From a checkpoint of a small encoder-decoder audio transcriber: 15625 training examples.
Rows from block 3 of the audio encoder of a small encoder-decoder audio transcriber, named by matrix and row number. Rows with one number within an expert belong to one neuron, the router's apart. Each number is 128 + 24 x the weight over its row's rms, rounded and kept within 0 to 255. All counts start at 0.
After each expert's rows are labels from the 100 clips, of 14976, where the router gives the expert most weight on average: "strongest on" is what is common among them. Only what is clearly more common there than usual is listed. The data: read English sentences (LibriTTS-R). In brackets: how many of the 100.
# router: slot weights (encoder.blocks.3.mlp.router.weight, 32x160), inputs 0-79
# up: expert up (encoder.blocks.3.mlp.up, 16x32x160), inputs 0-79
# down: expert down (encoder.blocks.3.mlp.down, 16x160x32, transposed), outputs 0-79

# expert 12
router.24 [113 119 141 170 134 145 131 129 107 127 125 153 142 126 150 121  65 162 154 118 157 120 134 145 133  84  58 105 119 131 106 148 144  94 143  97 123 149 127 128  99 159 110 162 134 101 132 103  92 155 126  84 144 146 119 143 127  89  71 126 107  85 137 156 132 133 112 140 120  93 184 140 130 148 125 123 135  96 143 101]
router.25 [ 89 150 130  98 118 123 107 132 163 111 143 161 150 115 127 122 183 150 152  96 124 163 111 137 139 122  97 117 140 114 149 128  89 111  72 111 106 126 164 129 115  97 145 100  85 112 106  79 162 162 123 108 114 116 151 139 130 159 153  72 142 155  98 135 144  89 140  85 136 139 102 130 127 119 136 152 116 143 137 130]
up.18 [106 105 120 138 144 150 147 149 131 117 154 115 115 118 123 115 123 146 136 131 114 149 147 132 121 137 128 154 139 138 113 133  98 141 153  81 163 124 137 125 135 110 134 151 194 189  82 124 140 134 132 152 121  75 136 128 136 127 141 160  58 142 118 109 147 182 155 150 106 136 102 142 118 134 140 162 133 103 136  70]
down.18 [139 152 144 149 101 131 144  99 157 132 143 118 118  72 169 156 145 101 114 147  94 113  79 174 133 150 157  95 139 148 123 117  87 154 136 141 111 157 151 146 134 166 116 120 133 139 115 124 136 176 116 105 139 144 175 126 117 125 138 135 146 122 130 144 116 139 122 161 135 146 160 101  88 121 116 111 120  85  88 128]
up.19 [127 152 158 102 132  95  99 112 121 138 101 146 134 127 109  88 161 132 115 176 140 157 156  73 179  99 155 104 104 139 135 121 185 138 101 163  70 136 115 168  75  90 115 116 135  72 141 105 108 115 164 102 136 145 141 110 126 121 134 123 188 122 142 140 121 147 131 168 134 125 148 132 164 147 121 126 166 160 121 148]
down.19 [133 122  97 101 143 196 129 127 108 154 177 143 143 150  93 137 114 125 144 109 118  99 135 131 118 142  90 120 123 122 128 167  85 144 151 121 190 160 140 104 132 147 130 155 131 154 146 103 153 136  89 147 166 120 134 142 171 139 170 150 126 135 101  99 119 125 149 100 172  90  79 160 140 144 147 141 108 157 135 112]
up.20 [107 139  99 107 149 102  92  97 137 115 145 135 146 120 133  92 146 149 140 139 143 134 144 132 163 102  88 126 145 125 117 118 158 125 100  89  59 161 141 139 139 131 155 110  81  78 127  93 161 171 126 101 128 165 149  98 110 114 125 118 156 148 128 137 115  92  92  93 129 141 155 123 110 141  96 133 110 142 129 133]
down.20 [120 124 108 131 119 106 120 162 151 147 106 156 131 130 144 159 169 135  97 116 132 111 123 104 124 136 141 136 124 155 139 144 146 115 136 128 142 149 143  97 148 129 148 112 146 108 144 130 169 119 126 141 135 113 108 144 173 172 167 110 174 120  79 121 149 137  80 168 178 131 123 142 155 158  93 158 105 151 127 130]
up.21 [156 131 179 106 128  83 153 133 118 143 115 108 106 135 140 103 163 136 161 109 138 121 146 157 133 116 146 106 167  88 129 146 103 155 106 127  91 171 137 130 123 126  93  67 150 111 139 134 127 185 105 103 122 112 143 152  97 151 129 110 205 153 146 146 127  73 127 139 124 110 126 114 144 105 123 114 128 106  88 171]
down.21 [110 160  89 126  71 148 160 137 130 109 123 112  99 163 112 111  76 138 115 111 153 102 161 121 129 129 162 128 133 140 164 110 144  83 138 160 168  98 128 126 140 114 136 167 117 120 125 116 177  84 141 130 169 109  83 141 138 120 111 116 108 124 133 139 126 115 115  84 170 119 142 110 150 111 161 118 104 141 127 145]
up.22 [ 94 112  69 168 143 152 119 126 172 124 144 154 172  67 121  88 110 137 171 109 110 117 138  96 140 128 129 179 147 125 147 125 163 129 108  93  99 157 129 134 142 151 127 155  83  80 116 136 136 115 141 105 142 165 110 137 135 120  97 127  65  86 139 138 124 151  92 130  97 130 166 119  74 129 139 137 136 101 122 116]
down.22 [173 146 132 141 133 108  95 126  89 156 129 150 134 156 143  98 206 152 121 149 123 116 117 152 143 133 126 144 116 189 118 103 133 136 147 143 120 159 129 123 171 170 123 121 137 122 108 180 145 131 132 103  80 118 107 179 192 136 135  97 148 156 163 135 113 137 146 142 160 152 111 171 166 114 106 163 134 145 128 117]
up.23 [145 144  87 138 106 122 163 140 134  92 171 134 123 190 157 184 110 113 141  90 115 127 116 153 103 171 100 185 149 141 114 145  87 136 124  87 152 152 152  72 168 103 127  83 123 160 124 112 120 141 116 125 158  93 133 144 148 134 149 135 123 152 139  98 129 112 137  77 140 135 113 123 113 128  92 123  67  98 142 137]
down.23 [106 140 167 144  98 130 123 172 178 111 103 145 119 130 144  99 154 170 109 111 149 160 115 140 118 113 130 157 117 114 154 122 157 131 108 142 107 118 101 155 165 133 131 100  85  92 114 125 108  83 136 145 105 159 168 152 153 109  85 113 124 132 152 111 199 111 106 131  92 157 126 121 106 162 115 134 145 114 155 152]
strongest on: the word "had" (31)

# expert 5
router.10 [ 96 120 111 105 158 161 114  66 104 140 147  91 127 100 126 100 134 127 122 154 140  98 145 112 107 179 107 157 142 114 129 147 134 129 134 121 148 103  95 144 133 135 104 161 154 157 109 156 129  93 141 103  97 130 119 101 120 107 135 159 112  81 159 121 106  80  95 105 137 133  78  85 104 133 141  99 135 156 115 114]
router.11 [135 133 161 160 125 126 133 130 130 128 132  77 105 132  87 169 128 130 127 111 158 109 164  95 123 136 146 156 112 103 144 123 141 115 137 157 117 149 128 134 139 172 137 158 129 122 150 133 104 142 120 164 139 147 138 129 121  98 160 121 127 151 164 130  87 120  92 162 154  95 113 121 157 156 131 107  93 171 103 115]
up.18 [162  79 115 133  96 115 169 124 158 110 123 119 131 120 151 166 128 103 139 106 140 107 139  96 144 101 106 176 100 111 128 161 133 116 159 170 174 123 128 141 133 146 118 118 126 115 115 186 113 151 145  97 137 128  92 126 104 105  75  96 129 150 180 136 127 134 155 150 107 140 153 144 133 130 127 146 116  87 153  92]
down.18 [171  83 147 123 125 147 150 113 126 131 147 113 161 169  88 159 125 122 100 128 111 146 142 138 134 134 125 172 171  99 186 126 132 115 124 139 127 133 160 151  99 150 181 116 146 126 124 130 115 130 124 145 104 147 113 101 118 133 133 125 153 140 117 142 175 124 132 122 101 103 106 160 122 113 118 148 138 162 133 143]
up.19 [132 110  89 118 122 135 145 141 134 103 121 110 131 101 138 146 117 156 107 133 146 102 140 154 153 118  98 168 156 153 150 140 133 137 157 113 141 139 173 100 129  87 142 128  80 110  91 116 154 126 127 138 127 152 155 130 149 125 135  95  97 143 118 112 161  95 143 133 106 126 168 136 133 123 143 114 143 119 112 130]
down.19 [105 116 141 119 171 118  86 138 139  90 159 116 120 130 118 158 119 125  95 141  62 166 126  97  88 141  95 107 144 131 104 113  87 129 127 142 127 144 109 149  99 116  95 133 122 120 128 119  84  95 123 108  98 130 142 139 118 119 144  95 132 136 119 152 136 155 144 121 146 120 123 111 136 109 110  83 104 127 138 119]
up.20 [132 111 128 116  93 129 130 157 123 170 146 155 139 114 150 108 151 177 153 135 131 145 134 118 130 134  75 133 162 134 169 134 133 116 134 143 112  95 158 163 131  94 146 156  88  91  87 108 214 109 117 119 156 115 163 145 131 112 132  66 129 150 156 104 130 133 124 131 171 134 135 159 107 143 116 127 171 114 132 142]
down.20 [173  99 117 146 172 112 130 131 130 149 127 141 141 112  98 119  98 121  79 110  70  88 121 149  91 130 110 138 185  91 100 102  93 109 153 109 130 138 132 130 136 133  88 135 128 126 143 139  85 146 127 153 131  78 116 127 144 130 131 130 120 126 116 117  90 119 111  95 115 165 148  78 145  63  96  94 101 109 131  86]
up.21 [149 117 108 126 121 111 132 112 164 100 125 140 133 132 135 149 121 123 114 117  91 127 134 117 102 127 112 131 114 117 144 134  82 124 159 129 136 137 160 148 145  87 135  83 116 136  97 144  51 137 149 124 120 127 147 155 122  93  77 143  95 134 131 124 146 146 165 117 144 119 116 138  93 134 107 158 130  81 163 140]
down.21 [148 141 133 131 122 112 142 125 126 134 111 150 129 117 125 119 149 131 123 152  87  87 136 139 166 105 147 137 149 111 100  94 116 105 124 160 131  99 154 160  80  71 108 122 117 119 121 154 117  83 136 114 102 125 121  86 133 132 100 153 150 121 140  54 124 129 110 129 100 115 132 157 107 140 161 115 120 176 156 143]
up.22 [166  87 151 114 168 137  66 166 125 118  88 119 150 149 111 122 182 132  87 151 164 147 146 143 137 108 141 111  91  91 108 128 161  95 140 121 131 137 149 127  98 101 132 136 153 154 140 132 153 160  87 109 141  95 119 149 122 160 146 158 147 115 120 113 106 104 127 148 110 144 133 123 192 147 100  99 117 138 100 150]
down.22 [ 92 125 132 142  88 148  97 107 116 149 120 130  82  86 144 109  82 156 105 150 113 127 162 149  96 144  88 127 113 101 129 102  78 117 146 151 127 130  92  84 143 166 141 144 147 133 118 140 155 123 120 134 109 125 161 108  63 144 115 112 127 102 114 108 108  92 112  99  98 176  98 122 129 114 152 115 134 115 118 113]
up.23 [132 122 148 143 122  99 117 112 124 111 150  96 119 120 155 165 125 109  84  66 100  81 139 142 138  92 135 160 105  70 131 108 134 149 144 136 151 156 142 144 114 101 133  83 120 119 154 133 152 161 135 144 135 152 113 158 125 132  96 105 153 196 148 134 125 149 150 140 128 101 146 132 132 134 107 129 100 104 136 146]
down.23 [148 137 142 102 147  95 164 112 172 121 122 115 124 173  90 159 134 143 163 183 133 124 143 116 148  84 132 161 144 130 108  98  99 110 168 121 134 155 170 150 116 125 123 134 121 173 139 150  92 169 122 125 144 165 118 119 172  97 154 143 160 133 174 116 142 163 110 151 132 106 140 142 105 124 147 141 165 159 145 120]
strongest on: voice: female (83)

# expert 9
router.18 [145 137 115 134 162 133 113 103 106  85  94 102 132 145 157 121 131  91 131 100 115 118 132 188 127 105 108 129  86 138 121 126 120  76 116 159 175 133 137 103 115 114 145 100  99 119 136 121 126 156 137  88 132 121 142 109 130 113 128  89 121 119 148 156 111  99 103 121 119  98 110 101  93  91 138 108 108 150 112 128]
router.19 [146 124 128 122 141 117 120 146  98 153 116 104  95 148 134 120 144 115  85 148 154 103 133 149 150 117 148 158 135 114 116 145 154 146 121 144  83 127 143 124 122 159  82 126 105  52  95 108 158 161 110  98  90 127 114 125 155  69 112 101 120 112 167 143 142 141 162  86 109 109 126 158 133 117 155 114 126  99 120 158]
up.0 [104 125 107  97 109 170 126 146 138 142 119  98 132 141 112 113 189 115 142 132 114  91  60 123 139 150 135  70 162 126 120  89 129 160 184 159  83 106 164 122 115 137 146 114  93 149 147 124 147 167 119 122 136 122 155 142 139 108 124 160 137 115  68  93 124 140 127 138 171 113  99 154 138 154 126 142 156 128 133 143]
down.0 [ 85 149 105 119 170 133 110 121 108 136 118 149 101 136 148 130  79 149 154 174 149 139 139  82 128 106 140 149 125 141 152 127 164  90 129 125 159 153 137 137 112 119 168 110 113 161 149 114 160 148 179 118 141 111 118 138 151 154 111  95 112  85 150 156 124 108 151 104 145 147 168 159  97 141  82 102 128 163 130 128]
up.1 [ 80  87 129 109 109 170 117 149 133 141 136 120 138 143 145  82 141 128 102 147  91 122 122  94 101 172 126  76 177 171 137 111 129 172 168 103 128 131 146 118 125 102 159 128 135 152 146 115 149 141 128 126 121 162 154 152 151 150 151 155 111 125 101 113 145 153 137 133 138 132 114 159 116 111 133 136 168 165 137 138]
down.1 [111 180 126 118 114 134 131 126  87 127 127 120 126 122 153 121 112 124 176 128  91  93 124 133 152 134 118 154 134 175 142 124 159 126 122 151 144 147 184 136 127 162 106 114  69 160 144 109 147 174 136 127 162 153 141 149 130  78 151 125 113 141 108 136 129 172 106 129 158 124 170 138  59 154 156 184 131 103 147  91]
up.2 [156 165 110 110 168 125 131 114 140 111 119 111 130 109  94 152 183 159 125 120 114  86 132 131 143 131 140 178  98 107 113 163 137 113 126 103 175 106 125 127 124 118 103 112 137 140 125 130 138 125 104 138 132 118 129 115 144 146 116 134 163 116 111 161  99 163 119 115 108 120 127 146 169  99 116 107 136  88 179 143]
down.2 [105 129 123 109 129 186 127 105 120 132 116 123 157 151 158 126  87 129 124 131 144 169  97 138 123 143  70 111 129 121 106 108 140 144  93 129  56 134  77 115 125 171 179 147 148 151 100 132 127 148  85 144 150 149 157 103 140 106 128 166 146 132 134 117 134  90 139 151 124 129 131 145 154  91 111 121 150 130  85 128]
up.3 [158 130 166 129 121 146 134 161 126 146 151 179 160 134 110  85 160 120 114 154 129 147 133  90 128 162 130  97 105 133  84 114 110 117 150 127 134  89 126 156 120  93 136 124 155 111 116 146  90 123 101 146 110 106 125 148 131  98 147 132 134 145 127 137 165 135 138 168 132 140 112 139 118 157 158 177 157  83 125 127]
down.3 [157 140  98  79 128 157 148 137 144  61 166 158  95 119 141 151  83 161 112  85  98 115  85 152 112 135 135 129 154 140 104 113 120 106 101 144 164 198 142 109 149 107 164 117 128 161 156  74 145 124 146 131 164 149 138 141 114 127  88 125 154  80  80 114 134 172 118 115 129 131 127 163 130 123 154 121 138 170 153 132]
up.4 [107 155 153  93 140 163 105 140 166 139 183 128 134 115 149 111 143  96 128 102 116 122 157 113 110 185 111  87 177 134 170 112 117 138 158 113 120  98 114 139 126 131 133 197  86 165 163 102 202 189 127 101 119 145 130 114 105 155 153 145  68 132 125 114 124 138  96 114 148 128 117 112 115 143 155 149 138 155  91 131]
down.4 [101 133 102 162  99 131 149 148  69 125  80 152 143 109 131 129 131 131 161 168 173 111 107 109 124 137 137 112 109 170  95 157 163 113 147 169  85 163 141 130 154 120 149  93 156 124 101 151 124 126 140 101 151 104 115 145 130 113 177 145 116 149 138 156 146 144 130 126 106 103 139 146 123 188  98 126 113 123 147 105]
up.5 [113 173 143 125  68 111 151 134 129 153 147 151  99  88  90 104 163 103 123  98 151 145 168 180 135 133 142 124  82 116 141 130 141  94 106 165 137 120 132 162 127 130 139 144 118  93 153 118 109 122 137 127 124 125 143 124 160 135 104 134 161 131 123 151 154  97 113 156 111 135 135 112 123 126 131 103 109  79 132 133]
down.5 [136  52 161 171 137 139 148 110 129 128 145 158 130 100 147 122  66 187 137  94 116 110 126 126  99 164 117 143 124 128  98 139 134 139  91  92 119 128 130 130 137 141 136 117 106 170 133 132 151 118 103  95 148 111 144 127  98 124 134 152 130  98 197 151 149 129 165 121 168 138 113 134 165 123 146 122 132 153 106 188]
strongest on: the word "was" (52); the word "with" (27)

# expert 0
router.0 [157 147 111  93 114 122 108 144 109 145 118 142  89 114 183  98 129 126 146 124 148 166 126 141 142  90  92 165  80 104 127 117 122 153 155 149 103  92 120 141 130 143 117 117 154 107 159 124 123 127 151 132 127 108 157 126 121 105 116 135 140 110 182 122  85 129 117 124 112 101 125 118 125 125 148 156  86  74 146  54]
router.1 [139 149 120 148 132 134  95 115 172 115 106 141  86  95 140 138 106 113 118 108 110 151 131 132 172 118 122 123  96 108 127 116 151  95 158  89  99 136 116 165 185 159 127  97 113  84 105 109 104 101 166 131  97  92 153 109  90 148 103  63 131 109 131 142 145 134 130 145 121 112 135 120  98 106 118  93 166 106 111 186]
up.18 [ 89 114 133 115 102 174 143 123 155 132 124 119 119  85 149  68 212 129 163 145 124 170 103  96  97 166 125 117 169 134 152 100 108 129 194 125 105  94 155 123 126 168 139 132 172 136 141 125 149 110 106 127 125 148 124 134 126 133 127 149 124 115  81  86 156 141 128 116 101 153 130 120 150 146 153 172 140 162 122 137]
down.18 [185 145 132 105 180 125 108 156 107 110 149 156 124 139 133 117 134  97 122 164 105 111 137 137 102 153 132 117 129 161 113 127 138 139 110 120 151 117 125 113  91 109 148 141  98 147 129 121 143 185 134 155 142 104 121  99 132  88 152 140 132 130 137 129  80 128 155 177 128  79  79 154 125 115 109 112 121  95 166 159]
up.19 [113 104 145 142 128 169 160 111 135 107 138 110 144 112 183 118 123 146 132 140 120 136 120  89 146 156 129 129 162 121  96 127 136 159 206 118 105 107 156 132 108 147 142 149 165 114 127 182 142 140  93 129 127 153 150 161 116 133 163 186 103 105 123  63 163 147 152 125 121 149 130 100 110 142 121 141 122 145 132 111]
down.19 [178 158 100 140 169 123  81 100 112 104 130 140 123 113 135 125  95 123 114 167 116 117 125 160 158 123  88 147 131 157 147 156 130 109 108 125 153 125 153 136 126 108 132 108 103 184 108 100 125 159 145 138 175  72 141 112 133 104 137 118 107 127 115 143  60 127 128 128 140 134 130 165 148 109 110 135 132  80 122 136]
up.20 [154  98 105 124 162 113 162 149 152 120 158 169  92  93  78 125 145 129 132 121 132 149  89 139 135 144 122 127 147 120 134 115  68 112 155  84  96 130 116 123 117 116 154 114 180 105 129 159  98 106 111  94 131 135 131 130 141 123 113 108 185 137 150  92 110 161 145 130 144 104 136 129 148 143 145 156 146 155 110 104]
down.20 [ 89 135 130 116 117 132 114 116 116 152 115 159 165 110 171  73 127 126 113 130 130 119 122  97 107 163 135 120 201 127 108 106 157 161 141 157 129 113 129 123 106 112 131 167 116 162  95 132 126 138 100 135 181 134 129  61 150 123 167 133 149 107  86 150  86 112 141 147 141 145  72 100 126 127 116 102 127 130 135 111]
up.21 [146 140 127 148 126 120 125 145 137 125 132 145 132 177 114 172  53 143  73 123 168 136 151 157 158 123 139 138 135 123 120 118 144 118  85  93 128 138 126 114 153 118 129 119  88 118 139 106 138  99 140 119 137 136 136 120 133 142  99  68 139 120 121 144 124 107 123 119 130 136 117 152 128 117 113  80 105  80 129 115]
down.21 [ 93 115 126 137 101  91 158 115 142 150 140  65 129 117  84 103 119 162 138  85 123 157 117 129 162 121 106 130  69 117 155 102 100 134 146 124 159 140 138 133 147 145 149 139 128  82 149 136 127  94 134 139 111 121 148 118 122 165 108 127 110 145 111 143 158 181  77  86  88 137 168 120 117 129 190 122 166 158 123 108]
up.22 [109 168 139 117 162  99  69 158 102 147 133 151 109  94 117 117 114 119  87 139 130 124 136 176 130 102 141 121 139 141 123 116 160 113  94 124 134 163 105 120 142  68 136 126  75 119 133 125 124 134 136 105 164 106 122 112 151 130 107 148 141 103 132 124 102 120 101 120 152 144 123 124 121 134  81 114 110 109 149 115]
down.22 [138  81 130 142  85 138 119  65 158 171 128 135 122 158 117 146 125 163 174  71 111 162 113 105 124 100 156 122  45 120 131 157 175 114 153 127 117  87 130 137  78 118 124 117 132 106 147 121 120 124  99 135 123 161 136 175 134 118 139 125 122 125 137 169 177 150 131  89  93 117 142  85 112  87 125 130 153 129 144 143]
up.23 [ 90 117 131  96  95 130 168  93 139 101 108 107 127 149  99 104 140 144 152 169 157 116 133 117 127  93  94 144  71 102 124 132 124 125  95 184 114  77 158 114  82 110  92 140 156 114 137 158 151 116 120 118 112 145 102 152 122 137 170 137 127 177 137 116 111 122 119 108  73 130 129 128 149 130 113 128 106 114 109 118]
down.23 [106 144 113 110 163 137 138 129 106 136 149 116 116 130 137 109 113 136 112 153 121 178 109 170  99 182 122 109 161 113 161 202 139 128 133  98 102 101 106 136 116 145 135 142 129 107 104 125 146 154 117  99 156 113 124 115 137 140 149 152 130 152 125 119 131 132 135 138 140 172  41 113 132 103 111 184 137 100 170 160]
strongest on: the word "for" (28)

# expert 13
router.26 [140 103 158 140 113 141 151 129 127 183  93 111 151 145 151 140 133 145  90 117 101 117 119 107 141 138 146 152 149 141 111 140 153 169  92  80 166 118 147 129 137 117 140 119 144 146 134 128 128 114 104 116 121 154 106 115 121  99 118  90  98 161 109 146 162 121 150 118  87 178  72 173 146 141 135 123 132 137 119 114]
router.27 [125 140 131 160 116 129 146 127 125 156 126 114 137 147 147 150  94 165 161 114 177 143 116 165 152 144 148 126  67 137 117 159 101 109 149  69 171 142 142  98 107 128 103 137 147 114 115 144 154 118 115 149 149 122 138 159 160 118 100 143 127 144 132 112 106 146 144 115 106 143 138 138 168 170 111 100 115 135 161 139]
up.18 [147 113 119 131 126 124 145  88  90 142 154  90 122 157 132 180  78 141 110 133 123 154  99 112  62 111 111 119 130 148 117 145  72 122 132 105 146  78 166 137 133 105 136 115 114 119  83 172 108 128 136 154 112  92 136 117 113 139  99 146  98 139  98  97 134 135 146 101 147 133 141 128 103 148 117  98 111 168 126  94]
down.18 [141 135 123 103 108 127 160 137  99 109 134 181  95 107 153 145 141 100 126 114 159 125 125 147 133 110 116 159 108  82 132  77 135 162 127 140 121 116 113 139 139 113 125 158 139 123 171 153  73 151 107 144 138 119  92 156  67 151 119 110 155 152 121 144 120 122 155 104 132 165 141 178 169 121 148 133 129 131 159 113]
up.19 [149 175 142 124 138  98 146 103 126 119  89 109 127 161 161 155  97 169 107 122 101 158 112 122 136 120 145 170 136 109 123 131 129 161 134 125 135 166 159 128 132 102 134 112 140 108 123 186  97 110 102  86 102 116 135 112 112 103  74  88 118 138 129 148 141 155 190  90  99 142 115 144 147 155 123  94 112 103 132 154]
down.19 [101  91 144 132 175 176 114 139 120 104 191 133 142 144 119 115 144 135 150 111 124 107 104 121 181 162 109 134 116 115 138 113 138 107  76  96 127 143 110 126 110 136 175  99 115 173 125 115 115 105 102 107 134 130 159 146 120 137 127 127 135  79 153 123 130 175 142 128 130 138  88 120 111 109 148 162 136 138 138 115]
up.20 [126 132 140 106  97  96 132 158 148 160 104 122 133 120  96 115 182 138 145 112 141 112 141 139 142 124 148  79 122 162 195 158 150 126  94 121 139 151 123 102 113  98 121 134 129  91 127  96 151 129 197 144 145 153 120  98 157 157 148 108 169 158 144 155 135 126 101 141 129 128 117 138 151 122 117  98 110 103 139 127]
down.20 [127 116 137 136 110 102 111 143 146 179 159 110 145 108 120  79 136 114 153 111 138 169 124 133 119 110  94 115 145 161 122 114 138 160 122 152 129 119  90 113 118 133 100 158 106 131 113 132 144 143 136 108 116 101 154 122 143  97 120 178 160 124 107 124  75 114 139 136 168 153 117 132 100 148 111 123 122 101 156 154]
up.21 [111 142 138 143  96 144 129 163 120 154 119 144 113  66  75 117 175 131 166 138 127  98 151 126 117 145 121  63 128 175 215 102 130 129 122 135 111 151 132 124 123  90 157 123 130  88 138 116 139 131 183 127 166 104 163 122 154 155 150 134 133 101 115 127 118 112 100 138 184 128 117 146 152 117 124 137 138 122 136 143]
down.21 [150 112 119 104 112 110 134 161 110 154 132 100 177 147  97 117 122 152 145 110 162 152 104 117 107 109 132  91 146 164  83 130 136 108  97 137 146  86 113 153 130 116  79 166 134  73 107 136 167 149 148 117 104 104 120  92 121  86 115 147 145 145  86 175  85  97  94 166 111 152  94 134 106 168 132 129 121 119 136 169]
up.22 [111 159 150 109 163 132 106  86 168 141 116 115 136 137 212 121 124 142 108 118 150 111 156 135 147 130 127 138 119 108 140 127 123 145  96  77 142 169 111 122 136 140 117 138 157 124  98  99 135  70  94 137 115 116  67  96  76 143 126 118 108 168 179 118 132 156  77  68 110 103 161 114  94 120 128 149 126 118 159 145]
down.22 [149 120 173 129 111 174  84 105 109 140 119 130 161  71 152 158 137 134 118 165 116 137 127 125 143 163 119 155 140  93 113 156 166 125 147 141 157 121 163 116 135 170 113 128 102 128 122 119 110 179 140 164 141 164 148 153 149 124  98 130  90  91  68 114 137 152 128 122 154  96  82 143  80 131 114 121 146 146 101 131]
up.23 [ 95 110 115 142 121 180 123 161 108 139 142  85 128 121 168 139 120 111 130 161 120 134 117 126 104 157 130  86 125 181 138 136 132 123 134 137  92 100 114  49 168 100 141 159 163 173 136 105 137 100  88 135 129 147 110 122 146 145 181 150  99 125  95 141 125 108  82 155 128 144  96 127 159 147 104 138 131 167 144 121]
down.23 [144 121 128 113 121 135 124 124 116 159  99 159 147 128  88 108 123 164  94  89 149 142 115 149  99 134 171 181 114 113  99 149 121 114 158 116 123 114 145 156 132 107  78 100 121  86  88 152 111  94 153 138 165 109  96  61 166 133 112 107 101 153 122 141 135 125 124 140 149 152 142 120  97 161 139 146 119 121 138 148]
strongest on: voice: male (84)

# expert 7
router.14 [135 101 117 112 124 121 123 115 143 154 109 149 114 129 128 141 101 152 147 141 133 163 127  99 134  74 100 109 132 102 136 110 108 139 100 100 100 133 153 133 119 143 138 136 128 170 134 149 163 136  90  98  94 162 120 133 126 120 102 121 174 164 139  94 129 123 139 140 101 133 109 119  97 115  91 183 177  88 160 139]
router.15 [160 119 107 143 115  98 145 137 118 125 118 142 112 174 111 122 103 139  96 149 126 138 156 126 106 111 135 126 150 143 140  98  82 113 126 107 128  95 152 120  86 102 168 133  83 155 152 156 156  70 124 110 162 129 143 164 115 127 150 143 137 137 102 118 115 137 121 103 140 145 106 113 100 149  87 163 145 125 171 120]
up.0 [150 114 138 110 141 116 127 143  78 122 170 114 146  85 170 102 144 149 149 159 149 166  92 168  98 145 149 119 136 169 156  96 168 170 154 178 137 149 142 136 121  92 137 122 121 122 136 113 129 123 143 159 138 138 132 149 126 152 113 118 107  79 123 150 176 107 171 169 119 130 128 115 167 142 104 121 134 149 139 139]
down.0 [125 137 157 110 120 139 156 117 159 111 154 159 143 148 135 136  83 148 123  88 121 114  53 115 161 103 137 142 108 144 105 156 115 150 137  85 162 132 134 148 109 149 146 163 132 116 105 112 124 112 153 147 144 144 143  77 136  97 150 116 162 138 134 129 141 139 107 120 137 122 123 119 109  88 129 122  94 136 117 153]
up.1 [116 156 129 177 158 137 145 163 129 109 133 146 145 107 160 144 113 146 176 106 157 124 137 146 111 103 126 146 121 141 157 148 180 129 157 150 129 140 168  80  85 131 117 175 132 114 117 124 117 148 118 134 139 110 137 110 114 135 128 119 143 138 123 157 126 127 130 132 103 124 121 142 112 136 126 128  99 128 120 164]
down.1 [114  92 121  76 126 112 116 132 131 108 119 146 160 141 103 108 153 135 135 139  97  96  96 117 152  97 105  56 128 115  88 151 118 134 139  69  76 175  94 145 170 148 141 133  99 158 120 125 133 120 144 103 141 149 185 130 148 128 133 142 143 133 106 110 144 113  92  98 137 120 136  90 106 144 102 127 162 116 138 121]
up.2 [105  86 137 140 134 122 115 162 117 169 149 118 130  95 128  78 103 156 157 129 187 126 123 135 132 129  93  84 102 155 110 135 182 106 150 120 108 145 115 141 119 146 136 162 113 110 159 129 112 100 135 141 150 120 137 127 120 107 113 145 105  84 143 121 114 162 117 166 131 112 178 139 137 140  97 147 106  95 140  97]
down.2 [ 98  83 134 106 159 137 151 110 133 100  92 131 125 135 120 153 130 143 177 138  77 154 117  47 142 126 109 143 131 135 111 146 105 171 148 145  93 124 131 163  67 132 141 112 149 125  80 133 109  88 137  92 142  94 155 162 111 121 116 118 141 155 122 102 134  93 110 167  90 149 130 111 147 175 147 153 141 121 134 119]
up.3 [ 92 125 124 116 114 136 119 134 110 136 138 111 111 144  95 167 187 144 112 139 121 107 116 104  78 112 158 106 174 140  89 140  86 142 133 118 111 147 157 173 153 131 148  94 138 143 112 128 124  88 153 134 124 135 145 163 127 104 119 153 139 121  91 114 109 119 120 142 160 137 117 151 182 140 152 130 157 115 131 139]
down.3 [134 117 128 120 127 178 179 102 101 136 144 158  96 129 113 125 100 112 203  84  99 112 149 115 117 127  88 169 133  90 162 117 120 147 121 106 181  98 104 111 157  91 109 116 123 102 142 159 120 134 140 117 145  94 122 142 135 126 173 126 132 105 109  93 126 161 110  95 132 138 104 146 104 111 143 143 139 109 158 142]
up.4 [152 135 105  93 171 151 115 135 145 110 151 138 129 111 136 140 145  92  71 122 113 111 118 102  95 141 110 147 112 152 133 142 145 113 124 100 113 110 145  69 146 131 114 132 115 124 154 114 104 135 141 141 126 152 124 131 118 131 177  81 152 146 141  80 119  70 139  69 153 154 117 124 102 106 131 136 104 115 108 137]
down.4 [182 145 163 131 119 119 119 154 116  91 142 117 131 158 195 169  73 116 131 118 125 127 112 106 113 111 175 111 137  96 114 121 155 129 127 139 136 164 153 105 126 131 117  82 139 175  71 118 118 124 163 137  91 108 105 120 158 154 124 162 105 131 141 140 178 133 156 131 115 174 114 127 157 157  76 109 130 148 144 148]
up.5 [112 162 122 178 130 120 134 143 133 118 117 111 111 127 155 140 127 118 185  83 180 108 129 168  91 136 112 107  99 153 166 120 133 142 146 162 146 186 133 113 120 130 123 106 108 128 140 142 139 132 108 120 160 105 157 128 100 134 102 121 107 109 143 144 138 160 118 170 134 116 174 128 130 130 115 124  90  92 123 138]
down.5 [135  67 158 109 140 178 126 100 112 115 122 158 180 127 105 129 141 149 120 155 126 146 102 120 179 111  95 106 104 138 105 119 143 153 150 122  98 115 115 148 136 146 157 169 137 141 104 123 143 124 141  88 118 102 124 112 132 129  94 198 129 140  50 116 104 158  92 121 108 107 127 143  98 106 139 143 162 142 127 143]
strongest on: the word "you" (33)